Weights of a small image VAE.
Model: encoder norm batchnorm, encoder activation gelu.
Training: cautious_adamw at rate 0.0049, 20000 steps, batches of 128.
Data: trained on crops of objects in photos (Visual Genome), 123503 training examples, 20.7 epochs.
Rows from block 5 of the encoder, named by matrix and row number. Rows with one number belong to one channel. Each number is 500 + 25 x the weight over its row's rms, rounded and kept within 0 to 999. All counts start at 0. Numbers have three digits each. After the name is the row's rms in percent of the matrix's.
# p10: first pointwise conv (encoder.blocks.5.p1.0.weight, 96x96x1x1), inputs 0-95
# p20: second pointwise conv (encoder.blocks.5.p2.0.weight, 96x96x1x1, transposed), outputs 0-95
p10.2 095:500500500500494473523405527462500500465500504500500500510500544559495472500500531483500500500555536500500410500500500518478439500500493542467490504500500500500500500523500527501567500543536478498500500500459464500513492523490500500500522500492505500500500500516500500500500500500500523565
p10.5 096:500500500500500500500490500496438493489481470514489517510500550466472500519500500504500500500500500500555515474549505500477500500500500500500500500505434456500500553473516512500500500483565458500523500500472500510500465500476491500495513440472500499500586500500500500496465544447568500500
p10.6 098:492522490500500500500500485462480500439532500491500528482500500500475500500581479500500524500500542491500500490500500439503500509427486534500488544500500520500500500500402500500500524516474507500526500500500500500500500500500443471516556500500483500498500493414500500521500483519486499510
p10.7 099:500480500500500584500510500566500588500441475500501518500446551500486500556525505473500481500507500500500500500528500536500500500461500458474491500500496513470500500527476538500511500500500500500499500577500500457500511500500500500500491516500500500475513500491500517500474500500500500428
p10.8 090:500459533536502500500500500471500500500500500509500500500500516500487500500404500459500500500534513500462500500500545500500506500502542500500475500558500500505500500416502567500483508509515502500500539500500483508524500500500500500523500500500500500494498473500519522467487489403506463565
p10.9 100:488500500500500526538496500500500498500500524462493535500466500500494469500490475478500500509563468507435500500516500500500500500500500586459531526515463515477500500493522478500500500489441501479496547500500458500521590500500506531548552478500500500500500500503500500500500499500471477444
p10.10 109:500522500494500522493506500472500500488469500469500519500532498526500500452452537510500500500472500447500500500522500505500519500500506464500500478520516500505552480500500504500500493415500500500518471426500500523543531496500500481447462418500534500546510500521503500500548525500492494547
p10.12 130:500513500500503500554500509444500500484550509487506514500512462499491557458500500524500500500526500486507500500472500500433464500450524500519530500510515544510528524500467501527450509500500487500506505429500520519510495486480493500500500454500483500543470482483476500510500435500445498554
p10.14 089:476460479559513500500500527500500492460500500569500500514501500447500536478500537428500539486472500488563518500480500500500500500500500530500500500500500493500460510440500500500500500531500481500472477490541500500570500485500500500445501498500500500523467500500546500496500531500460553500
p10.15 094:500450500462500500539500475500500500500496496547482500500530500500481562519471500500500500457500500497487461488500500502485541500502500472540500421463500500500500433500500611526500523500500500505517513514500494500500500500500521500500500500480500500559500500500495532496500500500444500452
p10.16 118:500497500500497474564500434590500510540506500500500509533500558511525500500498500514509525500523454514468471500500500525465500500500506500525500480465516500500500500448500500500475500486500437500500500500500500506523500508518555492563509466500500500500500500508486500510475439500502451457
p10.17 115:470500472517442439572458493500514497464514500531489500461500550480500563500521500474512500500500500482501500500445500459500500500538500523545500500500500463529501510504522508477500500552482467486500500500521509500500500558490534500530538506500436500500540500500515480475520500500512500500
p10.18 098:500458500356500500494500500500500565500485482500500527511500500530500500519500496462500480500500500500489528500500500500500500500498471466500464500547500500500493500500500500496501500508500500500490500500500473519491500500499500500500513500500500500500500500500444496512500489467461472382
p10.24 101:500525500500500500481453500500500500561494500503454528500500523506469500500477500452500500499500500500500489500500500500506540500500535500500516500405483485526450440552500500425513500501500500500500500500500466500493500500500500500500500500500500500506500520454500516578415496507489500500
p10.25 102:500500454500500531500534471514500535500492461529469500527511501500500495500506519504500500500500528500515500500522500546500598500467511513500500535550500491500500500500500500450534500481534489500516500468500500500500500551457500500495580500500505500508528500438500500504542537493516500570
p10.26 087:532500500493564500500500521500500460477460477500500500500453500492520500493466515440530500500552500500500456500500482520500496541502500500500477500463500500500500527500431500527500486525500506517500556513500457525532484529500500556507463500500500512500534500481500507500449500435500435500
p10.27 091:500477500455503453528537512500503500471558500441500412522500500559500500466510475500483500502517546485459500500525443500500500495500492473486501531547500500500491529500467500501486449500500555521500529477500500500500500500505513491500500512500500522501500465500568486494500500459500500471
p10.28 116:500500500543503552479490504519500500510500500500498530500550500533511512569500533500487540500472500561582500500500500500500517500496500508500500491500500491540500500497500544500500508500500482500527500551470515500500500500490522500513500510500500500535464544504509459493500500463500500616
p10.29 102:500500500524500500500500500475500500535500514500483500500500500532500494468494492500500500499500500500422452500500500556500482476467500499500517500497491500506500429481500537522500500501340500500500500518500494500517575495500482500500500500500500500471495488504500520498486500500500503503
p10.30 125:473499500500500474500497500469505503500498500500500500564506500500400500500508500504504500500500440500510500536500486500500500504495499511500500468509500500448497500500532487497502569490496500500500544511568466395478500497500500500500494500500484541500477500425500493491481500494500500510
p10.31 100:500500500529500501522521530500500500500519500500515562500446500500506500503441500524480514500500500480500456500500487500460500531445482488500477523500500491500505500509527500533500504500504487473561500469500500500500482544500549500500493500500500559525482534500500500526495373472500500500
p10.32 095:483556455547500500500501500500500500500451500518500500500498500505504500514524500500500485500500500440500501500523500500500506500461486500492565500449500500479500450591546485472500500500537478500500500500500555500500514500500490500500500507495502500500500451491500500535494500418555552500
p10.36 108:500500500481500500558500500500510488493500500500500470500500500500500531500500500500540500497441500466549572500500505500492468539543484500532453500492515500494460500500471478540500500501502512500500500477540549500500525500500478526461425466513547499538475500482489500500545496500499457438
p10.39 094:470464507503500500459491496517500405500539500500500500574500500469486485500466442500500502489500476458436490500500500500500403500499500500500500500451474468483500500500446500515500500500472521500500514500527522468490500530500500500500500535500500500519500477492517500500500461500466482487
p10.41 094:458464500500500476500500533500500484436587457545500516500449500526500537500513500500500526500500500492500500500500500584500500500500500542500470547462467500500500500478500457500500500500491417500500500500500500500500509499474500470506513492500451500500500566500491500500487470492500500500
p10.42 092:500500500500500500463539452494505526500500500451500506499500500509521500519550497465500418500536500479513500500460463500500518500502567500500569500513500500508500546500500519500514500509495500500441500500498463500500500406508500500500539503500492500466500500500539500506463547500500525478
p10.45 109:546500468500533500489500494500500500510500490500462500420500498500561500500500489501500500495500541500500500477500478500507500486490500500520500508500500500500500500500486500500499435500500500487500528500333500545500500500522500500500500500464500556500500500517500500500500493500500495500
p10.46 116:504527501500500499468517500537500524500442500500528500500500569500494500528543511473500500495500500500522520508540500500526500500462458497483486508498500496528468500479427492501540500480538508500500500562500459500500501493489487500560500525494489508441500497500475515500500442431500500451
p10.48 110:500500500503485470532500493500503461538500509500500500500545505491500503500515500500500499517500537500614500526500515500486500500500499491500500500493500514500556531500449500494500500440541512500485500487586500500500429470527500500524500505500500516465472500557500544500500479493487500530
p10.49 123:500500500512500500500500513485513484528534500488500500500500500506500565459469472498500506500550483500504541500478500499442500500500559500500500506552494553500537554438485480547472500476511502500500500449503500497512489494500506500515500500510479500515477500500476512500534454500463404500
p10.50 111:500573500500483500491500500500501499574500500490500516500555500538500500500500545520481500500453506500543468502500500500500529500501540529438500511511500559527500500516500500442503500463500465420500442506526515500514500507447500500500511500501513495500500471529500532500533500500499478501
p10.51 103:500493500453500498517500419460500469500516500500500500500518500510500500495457485500500484500426500523529464500463500500466500500491500540450520500500500500500500546490500500500500500500498500500519500500500500478469500496500468472450457500500500500541405492500475517542500470500449447500
p20.2 078:500504500500500500500498527500500500500486500500500500500480500500494500500500500500449500500500500500477483500481537495500500500500500494500500511455524493486515525500500601500500486402539500457500487495500593549484530500500475507500500520425475499500500558500500500476500475533473502495
p20.5 110:500497500500505500518521500500533500500500533509500496418500475500500520500500500466470491500500500496500557500500515500500507500529511491504502500502529550531522483500500500500515500500473500566500502523500469401562488488490449500430454519499500518509482451500500500500537520500479534500
p20.6 100:500500500491500500500504544595500500445500524500503500513500500492443500500500450502483500500502526453502500477500542517500500537500500477500503494500517461493501478466500505510509444545500444501499500561479519486500500500500463500500500527433500438485518549500500500500508497500498532514
p20.7 100:500500500500500500500500544525469499509500500531500525500500500511477500500500500468471455504454501500500465492512498485500500534500484500500500580421500500508527551534510547492500540500543500468503457500500419500457515526500500489500512495463543514507550478500494500536518496533477503500
p20.8 089:500500500500500500500500500541477500500500500500533508500467518456500500500500500504500506497500500467500490500491500500500510488504500557500501500500500511500500500500500500516473500460500516500523500475500556500522566474427500440522520500500449458500443538412558503470445500475500500535
p20.9 101:500494500496500500500494500427500500500503518500500473518500500501493500500500500500500500500500500492500506485500526500513500500534491514500500576524500485555500500452481493559500539529500500535529429500477440500502500500585500500510487505517500500500481474539407500500525500473500527508
p20.10 110:498513500500500500500500473531500467469510492500500500504482509500546500537500500500479507500500506524505480498500500500500472457500500500500527518533557426512539559491500447507478508500466500500508508554500542515463506460500479515480445500443447502515478542500500500430517500474472497500
p20.12 100:507509500512500500500500503520505500535526473502500500500500500500500501500500500488475500500497533480518500482451444498512500507500500454500448500563500500500539458531486500479526487456500500500530533442500524460500470491508476500455496550553473500506549548500536538471500475442526500536
p20.14 099:500521500514500500500500500500500500516478470500500447500500500500482488500500500500513500500509494500526485493500534573502515500499500500510500500472500521498500470439500501565500533500500518500500466500541500500454398500580500517448500519500537528500489500568480532500482493500500473477
p20.15 091:500500500500498500500500460500496500494500438517500500500515476575500500500508500500500556535500500528525500500500572500500511540500551500500500500500514500495519515516482448500500500500500503500500500565500500500500511500500525525500529516542436500500500441500593513451470509500500500500
p20.16 099:500496499500506500504508447490500500492491500483500553500500496500498501500500505513500509500497461500442500554500500510544500480538469500500465481500500500500530500511500500514488479500459504500500500395461500506500542460500456413534500526554500500500500500500500551519525483462495500510
p20.17 103:500532500500500500500475520479500500500500500500500500498509500480520505500500524500499485488500500500456500510473538519485500536500508465500500500514385500521455513500484543500556474500500500506512553436520500500499492521500480474503445500500500500494532495484519429500472581519500500500
p20.18 106:500500500500500500500500500500527510500455500506498483488518500500550500500500505481500497500500500482500586494526501493521506500500495500526500569500500500500496569532531527517500512540550479552500588500500529443509509468500500535498501500515500500484545500500459538545531491524500518500
p20.24 101:500500500475496500476554527500500500500514494500500500512434500529467502500500540500488473478500500460469500500500491500503500500448505452500481567500500473500515523551520500469500552511402514500500445503508500492500500500500494500536541474500500500500529500494500488500575471500500479500
p20.25 112:500506500491500500500500500492500475512491518483444523500460519500488500500500527500500472500507500500473553500525500510492500500500490500500525510500451493574500523497500506491500598467454500500500426500488511472500500488500541500500544526547548490500459500500519476506557500507500446500
p20.26 100:500454500500500500541506520456500426500493500560474500483500500574500500479527500464500486522543500531499488501452480500507500500500500500500500528500500442499500500515475500500543538439487506500449500470500500480496451498500560502443528500483499500470500500500500500500518481526500529500
p20.27 104:476548500451509500500467500500500500500489500500500519500500479516545501479500480492462500500524488500480503518500500518500500464522483435500529545500500500500466546436500448563500500500500501474463477537509522500500500528493500500500500493482500513500502519491500440500560403500500500497
p20.28 073:500560502500500500500529500439500493513500500438509485500473500500500500551500517535500500500520500500500500500442462500500500500500500500500428500500500500547500500532553496544500500500500487561500500500500500500500568496500500500500500500544500429500500526500505500549500457500439500500
p20.29 119:504500500500500500500503534500500485474499500501598457592500496425479500500500508500500500498500497479500500500500469498500490500512491500500487567500481500524500496500500500500511500500567500450500459500500532500500500548500484500540526500504449435494500500490481513500500515495536474500
p20.30 121:500506500500495500500500500500475503500500500500508487509492500500493500500500500359501500500498498488500493513512500500504500500499691500500500500497500500500500493500500500500500503500512484491519505504500501519500500504500494500500518510505500500500498500500500500500500500500489500500
p20.31 098:506529488518492500506493489500505500500500500500532500467500500500450500445499500500480526500526458500500520489400500529469488500456506500497500418500481500457500500500500500534500508524497527500492478480523500500515467500500452461500500500500500500604500509503457500500500459500500500500
p20.32 103:500500489494500500512500500501500500500518492500523541480424500442500480500500606500464500500500500418424501500555500500500500500428500500500500484500500521533465474500519495500500500487477512474483471500499500500537500500500458500473517501496476536500500500500500500500526476500500500500
p20.36 131:498489495500500500499479500514500500541500477501490504514459514482500500520500444500470564500471481554488500500449500500502483561500500500500500497489522538515453448500570494461500525513565521500500581506500490564513475500513500470500500500500500511466471500495500500500493489522503489490
p20.39 092:500443518433500500500500500549478488479500500584484500500454491434474500500443500500500514541500489500500500500500500489500500518500500500500504500500500463449500518500500495500500500500500520456500570500518500468500500500537500451527538500500461526453500500475566492500500500500506500500
p20.41 105:500500500470497500500500494500500512500500491500500474500500500500500494481500500494490500508496534500500481496500500512500537509441500499500405486476449500500500485500500482500588500521526500460500500440500500558432517500515500572500558525497491507475517478475513536503497500516507467533
p20.42 105:500500500500500500500500508500496521514500506500500490500488500494500500454520500515520500500500500500543558500509557528500541500500525513500535480498471500436569500478500487500544500491500475500509472500500505500483500500516500500500500510525523538391500489500532500521522508526576569502
p20.45 151:500500500500500500500500500500500500500500504500500500500500500500500503490290507498500500625500500500509500500500500500500500500500509500500499500500500500500500500500500499500500500500497500500503500500500500500500500500500500507500492500497500500500500501500500500500500500500500500500
p20.46 096:500500500481500500500536511485500499500484500527506484500500500507482491459500500512500483499500533500567490500451550488500500486510507507500567458478548500557500500509500520500446500500502554500500500582477500492523484538481500539500472500435537500553475475500500500500450500500500500500
p20.48 102:500490500500502500522525518500505500456500498500540500494500500509434500505500500483500500500500532416474520500508607511500500500500500500500500500500455508531533500500500546540531527458500513453510453500518515500451459546500500484516557500461511500500500500500497514477500479500500507500
p20.49 107:500500500500500500500500453565500500500500500505500500487549500500478500500500500492449500485500476478500499529500555523500500467521500512500471485564486525505500440500500444500523490434500500500503500459500536486481500514478510463507500500559458523475483538498539500452464509440500500508
p20.50 106:491500500500506500496535500403496516526469493500475500500512471525500492500517441500500500523509500551515476547420479500493501500537477500496452496495500485477500500510500534500532500500500500551490500517497445500460536500500514500544477500500523420529500500491500500507500515517475500498
p20.51 097:500500484493500500502500499453514516500560506471441500521509500500502460500508431500494500500500575512591448413476500500500518516469515500500500500500500457529498500545500500500490519486500505495495500500500500500499500508500532497500506525500500470500539500500493471500498500532481441500