config = dict(
    model='image VAE',
    decoder_norm='batchnorm',
    init='trunc_normal_002',
    optimizer='cautious_adamw',
    grad_clip=1.0,
)
Rows from block 2 of the decoder of a small image VAE, named by matrix and row number. Each number is 128 + 32 x the weight over its row's rms, rounded and kept within 0 to 255. All counts start at 0.
After each channel's rows are labels from the 100 images, of 14976, where the channel reaches its highest value: "place" is the part of the image that holds the peak. Only what is clearly more common there than usual is listed. The data: crops of objects in photos (Visual Genome).
# conv: 3x3 conv (decoder.mid.2.conv.weight, 192x192x3x3, each kernel summed), inputs 96-191

conv.91 [101 124 119 153 134 111 117 125 138 147 140 188 128  90 110 123 158 137 103 110 116  92 125  54 118  36 115 164 130 127 164 201 153 218 153 151 128 134 111 121  57 131 111 133 126 118   0 135 158  98 144 191 115  90 126 122 146 133 129 118 137 106  59  97 136 123 128  93  80 137 115 112 107 139 145 141 190 142 143 105 103  64 122 133 119 112 107 144 183 113 105 193 124 185 130 124]
place: bottom right; middle right

conv.120 [114 129 137 163 118 113  71 132 150 130 135 190 154 133 146 146 120 139 189 123 113 142 128 135 123  96 126 106 122 131 147 106 164 159  98 170 130 122 134 116 126 134  63 177 128 101 133 123  92 113 130 174 157  88 128 106 128 162 160 106 146  92  87 159 113 147 128 132 102 136 162 123 127 120 158 122  70 102 106 178 143  87 136 136 147 144 100 127 179 145 120 150  40 180 121 109]
place: bottom right; bottom centre

conv.191 [121 108 102 109 102  97  99 161  94 127  87 114 103 123  85  61 145 151 150 108 136 102 120  81 127 139 101 140 115 153 151 147 121 141 127 149 113  57 129 117 234 134 106 118 122 138 123 124 154 126 184 132 103 132 106 113 232 146 149 141  89 111 132 127 179 124 196 166 143 104  91 176 110 126  95 146 129 110 124 142  10 120 166 130  94  89 147 111 137 118 134 130 100 201 113 127]
place: middle right

conv.131 [122 121 125  98 155  82 102 112 164 100 123 199 130  88 118 128 133 127 172 120 146 147 126 104 127 105 135  94 104 128 105 180 178  95 141 147 147 104  69 200   0 129 137 112 137  90 136 123 176 142 135 142  69 109 138 112 116 150 115 102 145 176 144  94 114 134 145 126 125 133 134 129 134 112 193 147 138 110 135 131 141 151 131 135 143 152 176 123 154 104 120 120 159 208 130  89]
place: bottom right; middle right

conv.80 [133 128 124 131 143 147 109 126 138  94 128 173 125 106 135 154 127 102 156 122 101 114 117 111 121 178 143 154  95 126 123 181 207  93 141 145 106 133 117 149   0 126  82 151 128 161 102 134 126 118 114 129 142 108 129 134 125 133 147 109 125 167 116 121 117 135 131  85 163 148 136 119  98 137  92 128 134 103 130 127 104 139 170 135 128 136 140  93 123 102 119 120 123 200 122 108]
place: top left

conv.6 [134 158 110 121 207 135 112 169 106 148 144 194 129 165 132 127  74 143 124 124 168 128 122 131 243  80 141 120 121 152 161 140  86 128 157  81 117 133 177 134 149 185 134 108 146 125 116 201 130 110 125 140 129 140 112  86 205 134 148 152 101 153 107 159 112 145 109 123 125 154 182 116 122 130 137 146 132 153  84 117 166 140 142 128 108 120 116 182 116 165 149 143 117 192 143 116]
place: bottom left

conv.136 [105 133  99 117 149 129 174 157 110 123 128 136 166  90 109 132 132 108 109 141 130 111 120 120 125 123  81 188 120 145 160 218 147 189 154 150 142 101 135 197 167 144 140 133 133  99 126 137 171 150 123 138 108  68  60 139 122 127  92 101 128  40 135 132 129 128 151 134 158 108  90 163 141  88 104 109 122  66 167 141 135 103 100  86 132 109 112 120 175  55 187 116 168 142 167 114]
place: top right; middle right

conv.181 [136 128 107 187 116 173 162 144 131 153 133 235 137 150 125 103 135 125  89 129 108 123 125 161 111 134 113 158 125 127 158 149 122 121 101 123 106 141 136 113  98 127 117 152 131 213 108 130 143 123 134 104 175 133 115 148 127 122 154 114  95  64 111 153 155 129 107 139 122 120 120 108 125 140  54 117  98 135 150 143 131 119 138 154 104 107  88 123 119 119 138 172  96 232 116 130]
place: middle right

conv.29 [115 166 110 123  79  98 121 115 126 124 109 210 118 125 111 124 116 125 112 108 116 107   0 120 255 136  80 169 105 138  91 125 151 112 140 126 150  75  91 128 139 122 105 118 126  98 124 103  99 128 129 107 106 102  89 122  83 134 117 116 114 136 126 130 106 117 128 112 128 141  92 108 121  99  96 109 101 104 144 119 124  80 129 118 120 106 108 130 120  75 130 119 138 217 116 136]
place: bottom right

conv.57 [107  91 128 125 143 142  98 139 170  99 130 200  66  87 127 177 122  94 150 136 148 167 112 115 128 194 122 199 119 144 123 134 184  94  62 160 113 115 100 185   0 135 153 122 129 187  99  98 127 116 114 170 139  94 113 119 127 165 144 145 132 138  89 164 135 121 137  67 132 153 123 118 125 149 122 113 207  87 118 104 118 146 208 124 148 104 108 137  63 128 141 201 143 210 116 136]
place: bottom right

conv.69 [ 81 135 107  91 128 134 123  86 128 157 118 119 107 143 124 134 130 172 217 113  88 134 128 117 124 157 114  87 241 104 117 104 114 118 143 110 133 137 147 113   0 113 167 169 128  87 115 130  69 129 147  84 137  93 178 149 121  82  89 193 145 199  94 150 132 151 121 180  93 111 107 131 143 164 141 104 121 109  88  77 123 183 106 138  82 100 125 129 103 165 120 149  83 157  93 134]
place: centre

conv.189 [ 96 129  98  82 147 120 112 111 156 140 140 215 136 150 129 115 104 144 106 133 176 127 120  35 124 194 130 126 139 128 120  64 170  78 131 147 104 114 143 181  87 128 104  55 132  54 151 129 191 122 129 146 140 119 120 103 133 139 153 165 144  57 132 118 135 150 154  82  91 155 175 121 133 118 140 108 118 135 125 126 122 114 176 140 139 143 192 141 123 168 118 165  99 189 121 117]
place: bottom left

conv.166 [125 103 125 116 143 127 104 156 125   0  99 205 150 144 119 112 103 138 173 129  78 164 119 128 134 156 126 141 137 127  94 138 119 111 116 151 129 106 115 109 194 126  80 103 128  92 134 130 127 130 133 147 131 157 119 191 126 211 137 135 152 153 132 123 181 153 156 150  86 134 167 106 179 121 110 128  86  98 117  61 131 118 160 140 125 113  98 127  64 104 106 121 187 178 124  74]
place: bottom right; bottom centre

conv.161 [113 128  91 128 141 186 128 111 122 151 124 184 137 126 183 120  77 101  94 105 128 142 128 160 125 136 151 179 149 123 141 158 130 117 155 146 116 128 160 151   0 129 144 138 125 139 154 135 114 112 120 140 123 235 120 118 129 170 150 165 146 189 119  84 112 134 138 144 176 126 115  36 136 129  31 113  99 159 100 146 131  67 103 126  81 167 126 120  95 129 135 142 160 235 129 100]
place: bottom centre

conv.26 [119 125 145 190 102 130 255 136 132  93 141 207 144 167 102  98 181 140 141 119 170  93 126 120 125 144 115 145 134 135 129  99 125  65 102 141 134 138 196 110  94 131  94 161 131 143 119 111 172 111 112 116 148 153 110 133 120 158 180 121 155 198 118 171 113 122 118  92 210 130 131 114 132 129 106 123 116  45 152 255 155 156 177 131 116 117 133 128 122 116 136 116 106 197 131 114]
place: top left

conv.93 [123 132 161 157  95 134 100 138 171 138 116 202  89  85 112 125 147 107 109 123 122 132 125 240 123 106 133 129  93 138 126 203 103 120  77 122 123 133  87 128 189 139 122 169 134 255 115 139  48 119 125  93 113 106 107 138 125 131 170  87 120 255 139 130 163 119 126 138 153 135  70  90  85 126 117 124  80 102 127 113 138 122 104 172 129 111 118 116 183 102 132 138 171 203 101 153]
place: top right

conv.7 [132 113 140  84  99 182 124 177 209 127  62 176 139 149 149 126 113 139 159 147 112  96 113 150 135 173  93 130 157 142 126  35  14 133  91 129 108 106 103 129 177 136 111 122 120 157 108 131  91 123 128 105 168 101  79 109 126 154 173  92  96 220 130 131  88 121 108  95  28 128 122 101 123  78 114  83 113 119 135 121  98 115 186 148 146 128 145 152 104 122 185 130 158 149 173 142]
place: bottom left; middle left

conv.163 [114 124 133 124 122 126 124 124 143 120 132 177 104 143 116 139 121 124 128 129 140 200 123 237 124 189 128 128 128 122 100 119 152  22 117 153 121 111 107 211 116 140 162 131 132 133 255 130 154 115 105  96  99 155 111 144 113 125 106  94 114 110 176 151 146 148 125 176 185 140 131 133 178 118 118 126  93  60 123 159 142 197 128 139 127 127 122 107 132 107 136 114 161 166 121 124]
place: bottom right

conv.178 [128 128 128 122 128 123 138 121 128 124 124 127 143 126 128 135 119 121 138 128 105 130 128 135 126 139 134 122 117 111 109 116 144 127 124 128 143 136 138 121 134 228 128 129  45 107 128 128 109 121 116 116 122 128 135 141 128 119 126 128 119 111 121 115 109 109 110 122 110 128 111 128 128 124 128 127 122 123 121 131 134 128 130 103 128 138 129 121 124 106 126 124 131 118 116 120]
place: top centre

conv.65 [108 120 144 115 118  98 112 162 149 135 134 189 131 107 137 119  77 126 120  96 141 131 136  86 110 170  99 135 153  93 161 119  54  84 140 111 135 136 153 171 252 124 123 181 127  93 113 123 136 135  84  61 183 126 176 100 142 113 118 154 122 109 122  84  84  55  59 125  79 112  93 128 106 138  96 179 145 126 106 122  97 114  94 133 127 113 119 100 133 127 112 138 111 181 110 182]
place: middle left

conv.110 [123  98 167 133 136  80 113 132 108  97 145 203 131 133  85 148 138 143 169 111 103 146 116  86 123 115 104  80 121 125 104 192 167 113 101 195 107 121  95 164 102 130  89 119 133  87 120 113 144 133 134 117 154  32 141 126 131 190  94  81 123  90 140 171 126 104 123 177  34 121 138 213 101 132 248 139 113  70 137 101 126 162 112 145 157 108 119 140 145 128 120  90  95 181 128  78]
place: bottom right

conv.172 [147 116 117  90 132 130   4 109 199 114 130 194 100 118 158 146  94 119 128 152 109 121 125 131 124 138 148 144 126 126 112 124 122 195 159 145 151 122 120 139  57 132 140 112 131 146 147 134 150 133 112 123 113  53 128 130 128 111 122 111 108  18 119 119 164 129 137 162  34 113 123 142 125 126 138 124  82 225 155  41 129 110 154 128 153 109 142 119 110 136 122 131 135 213 121 111]
place: top right

conv.85 [119 122 131 119 124 105  61 129 168 117 166 200 125 137 150 140  94 135 137 114 152 166 120 138 114 155 148 182 102 132 103 183 242  90 117 184 150 118  47 201 122 134 128 126 133 229 141 117 177 118 150 117 120 123  72 197 121 186 137 135 156 174 172 141 101 133 125 165 176 158  93 107 111 129 116 171  79 155 187 190 116 115 173 148 165 163 143 110 143 122 118 107 147 200 126 140]
place: bottom right

conv.156 [129 120 127 141 126 139  95 112 138  85 185 179  99  77 130 147 108 110 140 112 131 126 112 118 112 175 118 224 135 125 153 219 122  89 143 145 142 120  88 167  88 143  85  71 147 254 124 122 159 143  99 153 169 107 104 105 124 166 117  86 147 146 166 161 133 123 120 162 173 131 157 139 141 117 160 129  88 110  73 113 138  92 152 157 130 112 117 132 168 130 161 153 118 200 134 140]
place: top right; bottom right

conv.119 [113 111 138 120 148 127 170 121 132 218  86 171 104 120 116 110  97 118  99 105 143  92 130 124 125 105 122 111 116 100 115  90  74 119 142 115 133 151 148 128 190 134 150 118 114 168 122 135 133 137 125 118  97 125 156 139 189  97 136 125 133 119 110 123  86  91  92 131 177 120 136  98 129 104 144 107 142 151 121 123  61 121 176 116 123 152 140  60 144 112  91 137 140 201 132 255]
place: middle right

conv.144 [132 121 109 123 125 155 112 142 175 108 152 204 107  39 110 105 127 114 125 122 143 135 123 117 128 161 106 197 107 126 130 208 181 158 144 159 156 145  91 134  73 137 105 169 130 131  50 120 102 126 137 132 116 131 118 210 110 186 141  96 176 255 165 117 136 128 105  87 190 125 149 143 144 109 138 122  54 106 131 129 109 105 136 158 138 133 150 136 146 130 120 138 106 205 119 196]
place: top right

conv.52 [132 120 102 202 114 185 137 119 158 133 118 179 129  57 101 147 182 137  43 119 128 132 122 109 124  97 135 122 123 106 114 213 125 121  90 137 134 133 150 160   0 141  89 138 125 115  63 121 193 118 125 131 111 131 123 110 138 117 178  78 100 175 108 144 154 145 139 255 139 123 142 138 104 138 117 105 127 108 125 113 142 108 114 128 144 129 172 119 134 101 126 136 149 166 119 142]
place: bottom right; middle right

conv.102 [ 98  97 134  84 165 135  80  99 120  87 142 159 136 139 107 113 118 141 141  91 168 172 111 140 128  66 108 112 118 117 143 149  96  81 119 137 121 167 123 144 101 126 165 124 134 146 173 131 131 139 130 131  57  97 172 117 159 152 121 121 125  54 128 116 174 133 141 144 130 137  89 184 149 180 121 150 142 147 115 146 127 182 120 125 111 117 131 134 147  75 114 105 114 194  76 110]
place: bottom right; middle right

conv.140 [121 126 118 147 107 144 151 105 146 209 149 194 164  93 150 141 121 105 114 211 124 138 126 146 125 108 143 131 117 104 102 156 140 133 114 145 124 171  49  91  43 128 109  92 128 110 136 137 117 120  87 144 118 135 179 160 124 122 116 123 100 147 118 118 130 101  88 144 120 129 145 107 124 131 138 110  84 141 102  86 154 107   0 129  96 253 119 103 128 108 144 157 146 178 126 147]
place: bottom centre

conv.59 [ 65 104 147 110 207  77 125 104 142 138 142 186 108 123 157  78  40 143 161 128 131 104 121 110 128 140 124 117 130 145 154 142 185  99 165 106  96 137 119 148 178 146 184  95 134 211 159 130  46 135 124 161 103 122  95 130 135 131  90 104 160  21 137 128 171 132 128  15 201 126  86 116 155 137 131 126 117 120 140 160 140 107 115 140 135 120  97 137 174  95 120 106 117 157 136 134]
place: top right; middle right

conv.66 [123 107 123 128 143 170  86 110  63 156 140 159 131 146 121  59 108 121 140  52  81 107 111 183 128 106  93 142 123 108  99  89 150 149 104 131 129  16 110 115 201 118 113  80 103 110 117 103  98  84 148 160 105 166  79 101  78 132 113 118 110 151 118 175 172 153 143 116 122 114 112 104 115  91 154  68 144 129  92 214 119  90  34 125 107  93 114 137 142 101 129 102 128 196 122 163]
place: middle left

conv.86 [112 122 136 122 115 122 139 129 113 126 119 192  99 124 123 114 137 120 135 108 142  92 142 136 113 122 119 148 128 145 109 128 132 139 147 130 132 119 112 146 192 228 134 140 122 131 126 153 116 128 139 121 151 118 109 145 158 147 131 121 112 135 125 113 135 147 125 137 124 120 133 121 143 125 121 116 150 143 141 123 147 125 118 168 112 125 165 161 118 107 143 124 132 206 142 111]
place: top right

conv.130 [129 112 120 138 138 116  96  75  97 147 212 130  48 126 155 136 138 122 138 106 136 162 128 163 127  64 180 132 138 116 112 174 138  92 143  88 134 183 133 140 150 116 151 150 118 140 129 124 147 160 136 141 104 161 161  96 126 150 139 142 111  72 121 125 173 114 123 254 175 116 130 122 130 167 150 138 154 130 141 137 201 159 116 118 113 105 108 157 150 139  58 158 134 135  94 138]
place: top right

conv.3 [109 127 116  98 138 112 125 101 128 138 128 150  59 139 124 111 114 165 123 129 141 154 108 124 130 161 158 152 115  95 133 161  97 110 143 128 138 148 117 162 125 219 116 110 149 140 128 128 123 149 133  83 121 112 180 124 182 130 129 128 138 154 127 175 127 143 117 149 140 168 102 138  93 149 126 163 127 163 129  93 135 128 193 149 117 130 100 110 112 123 120 155 117 167  90 169]
place: top left; top right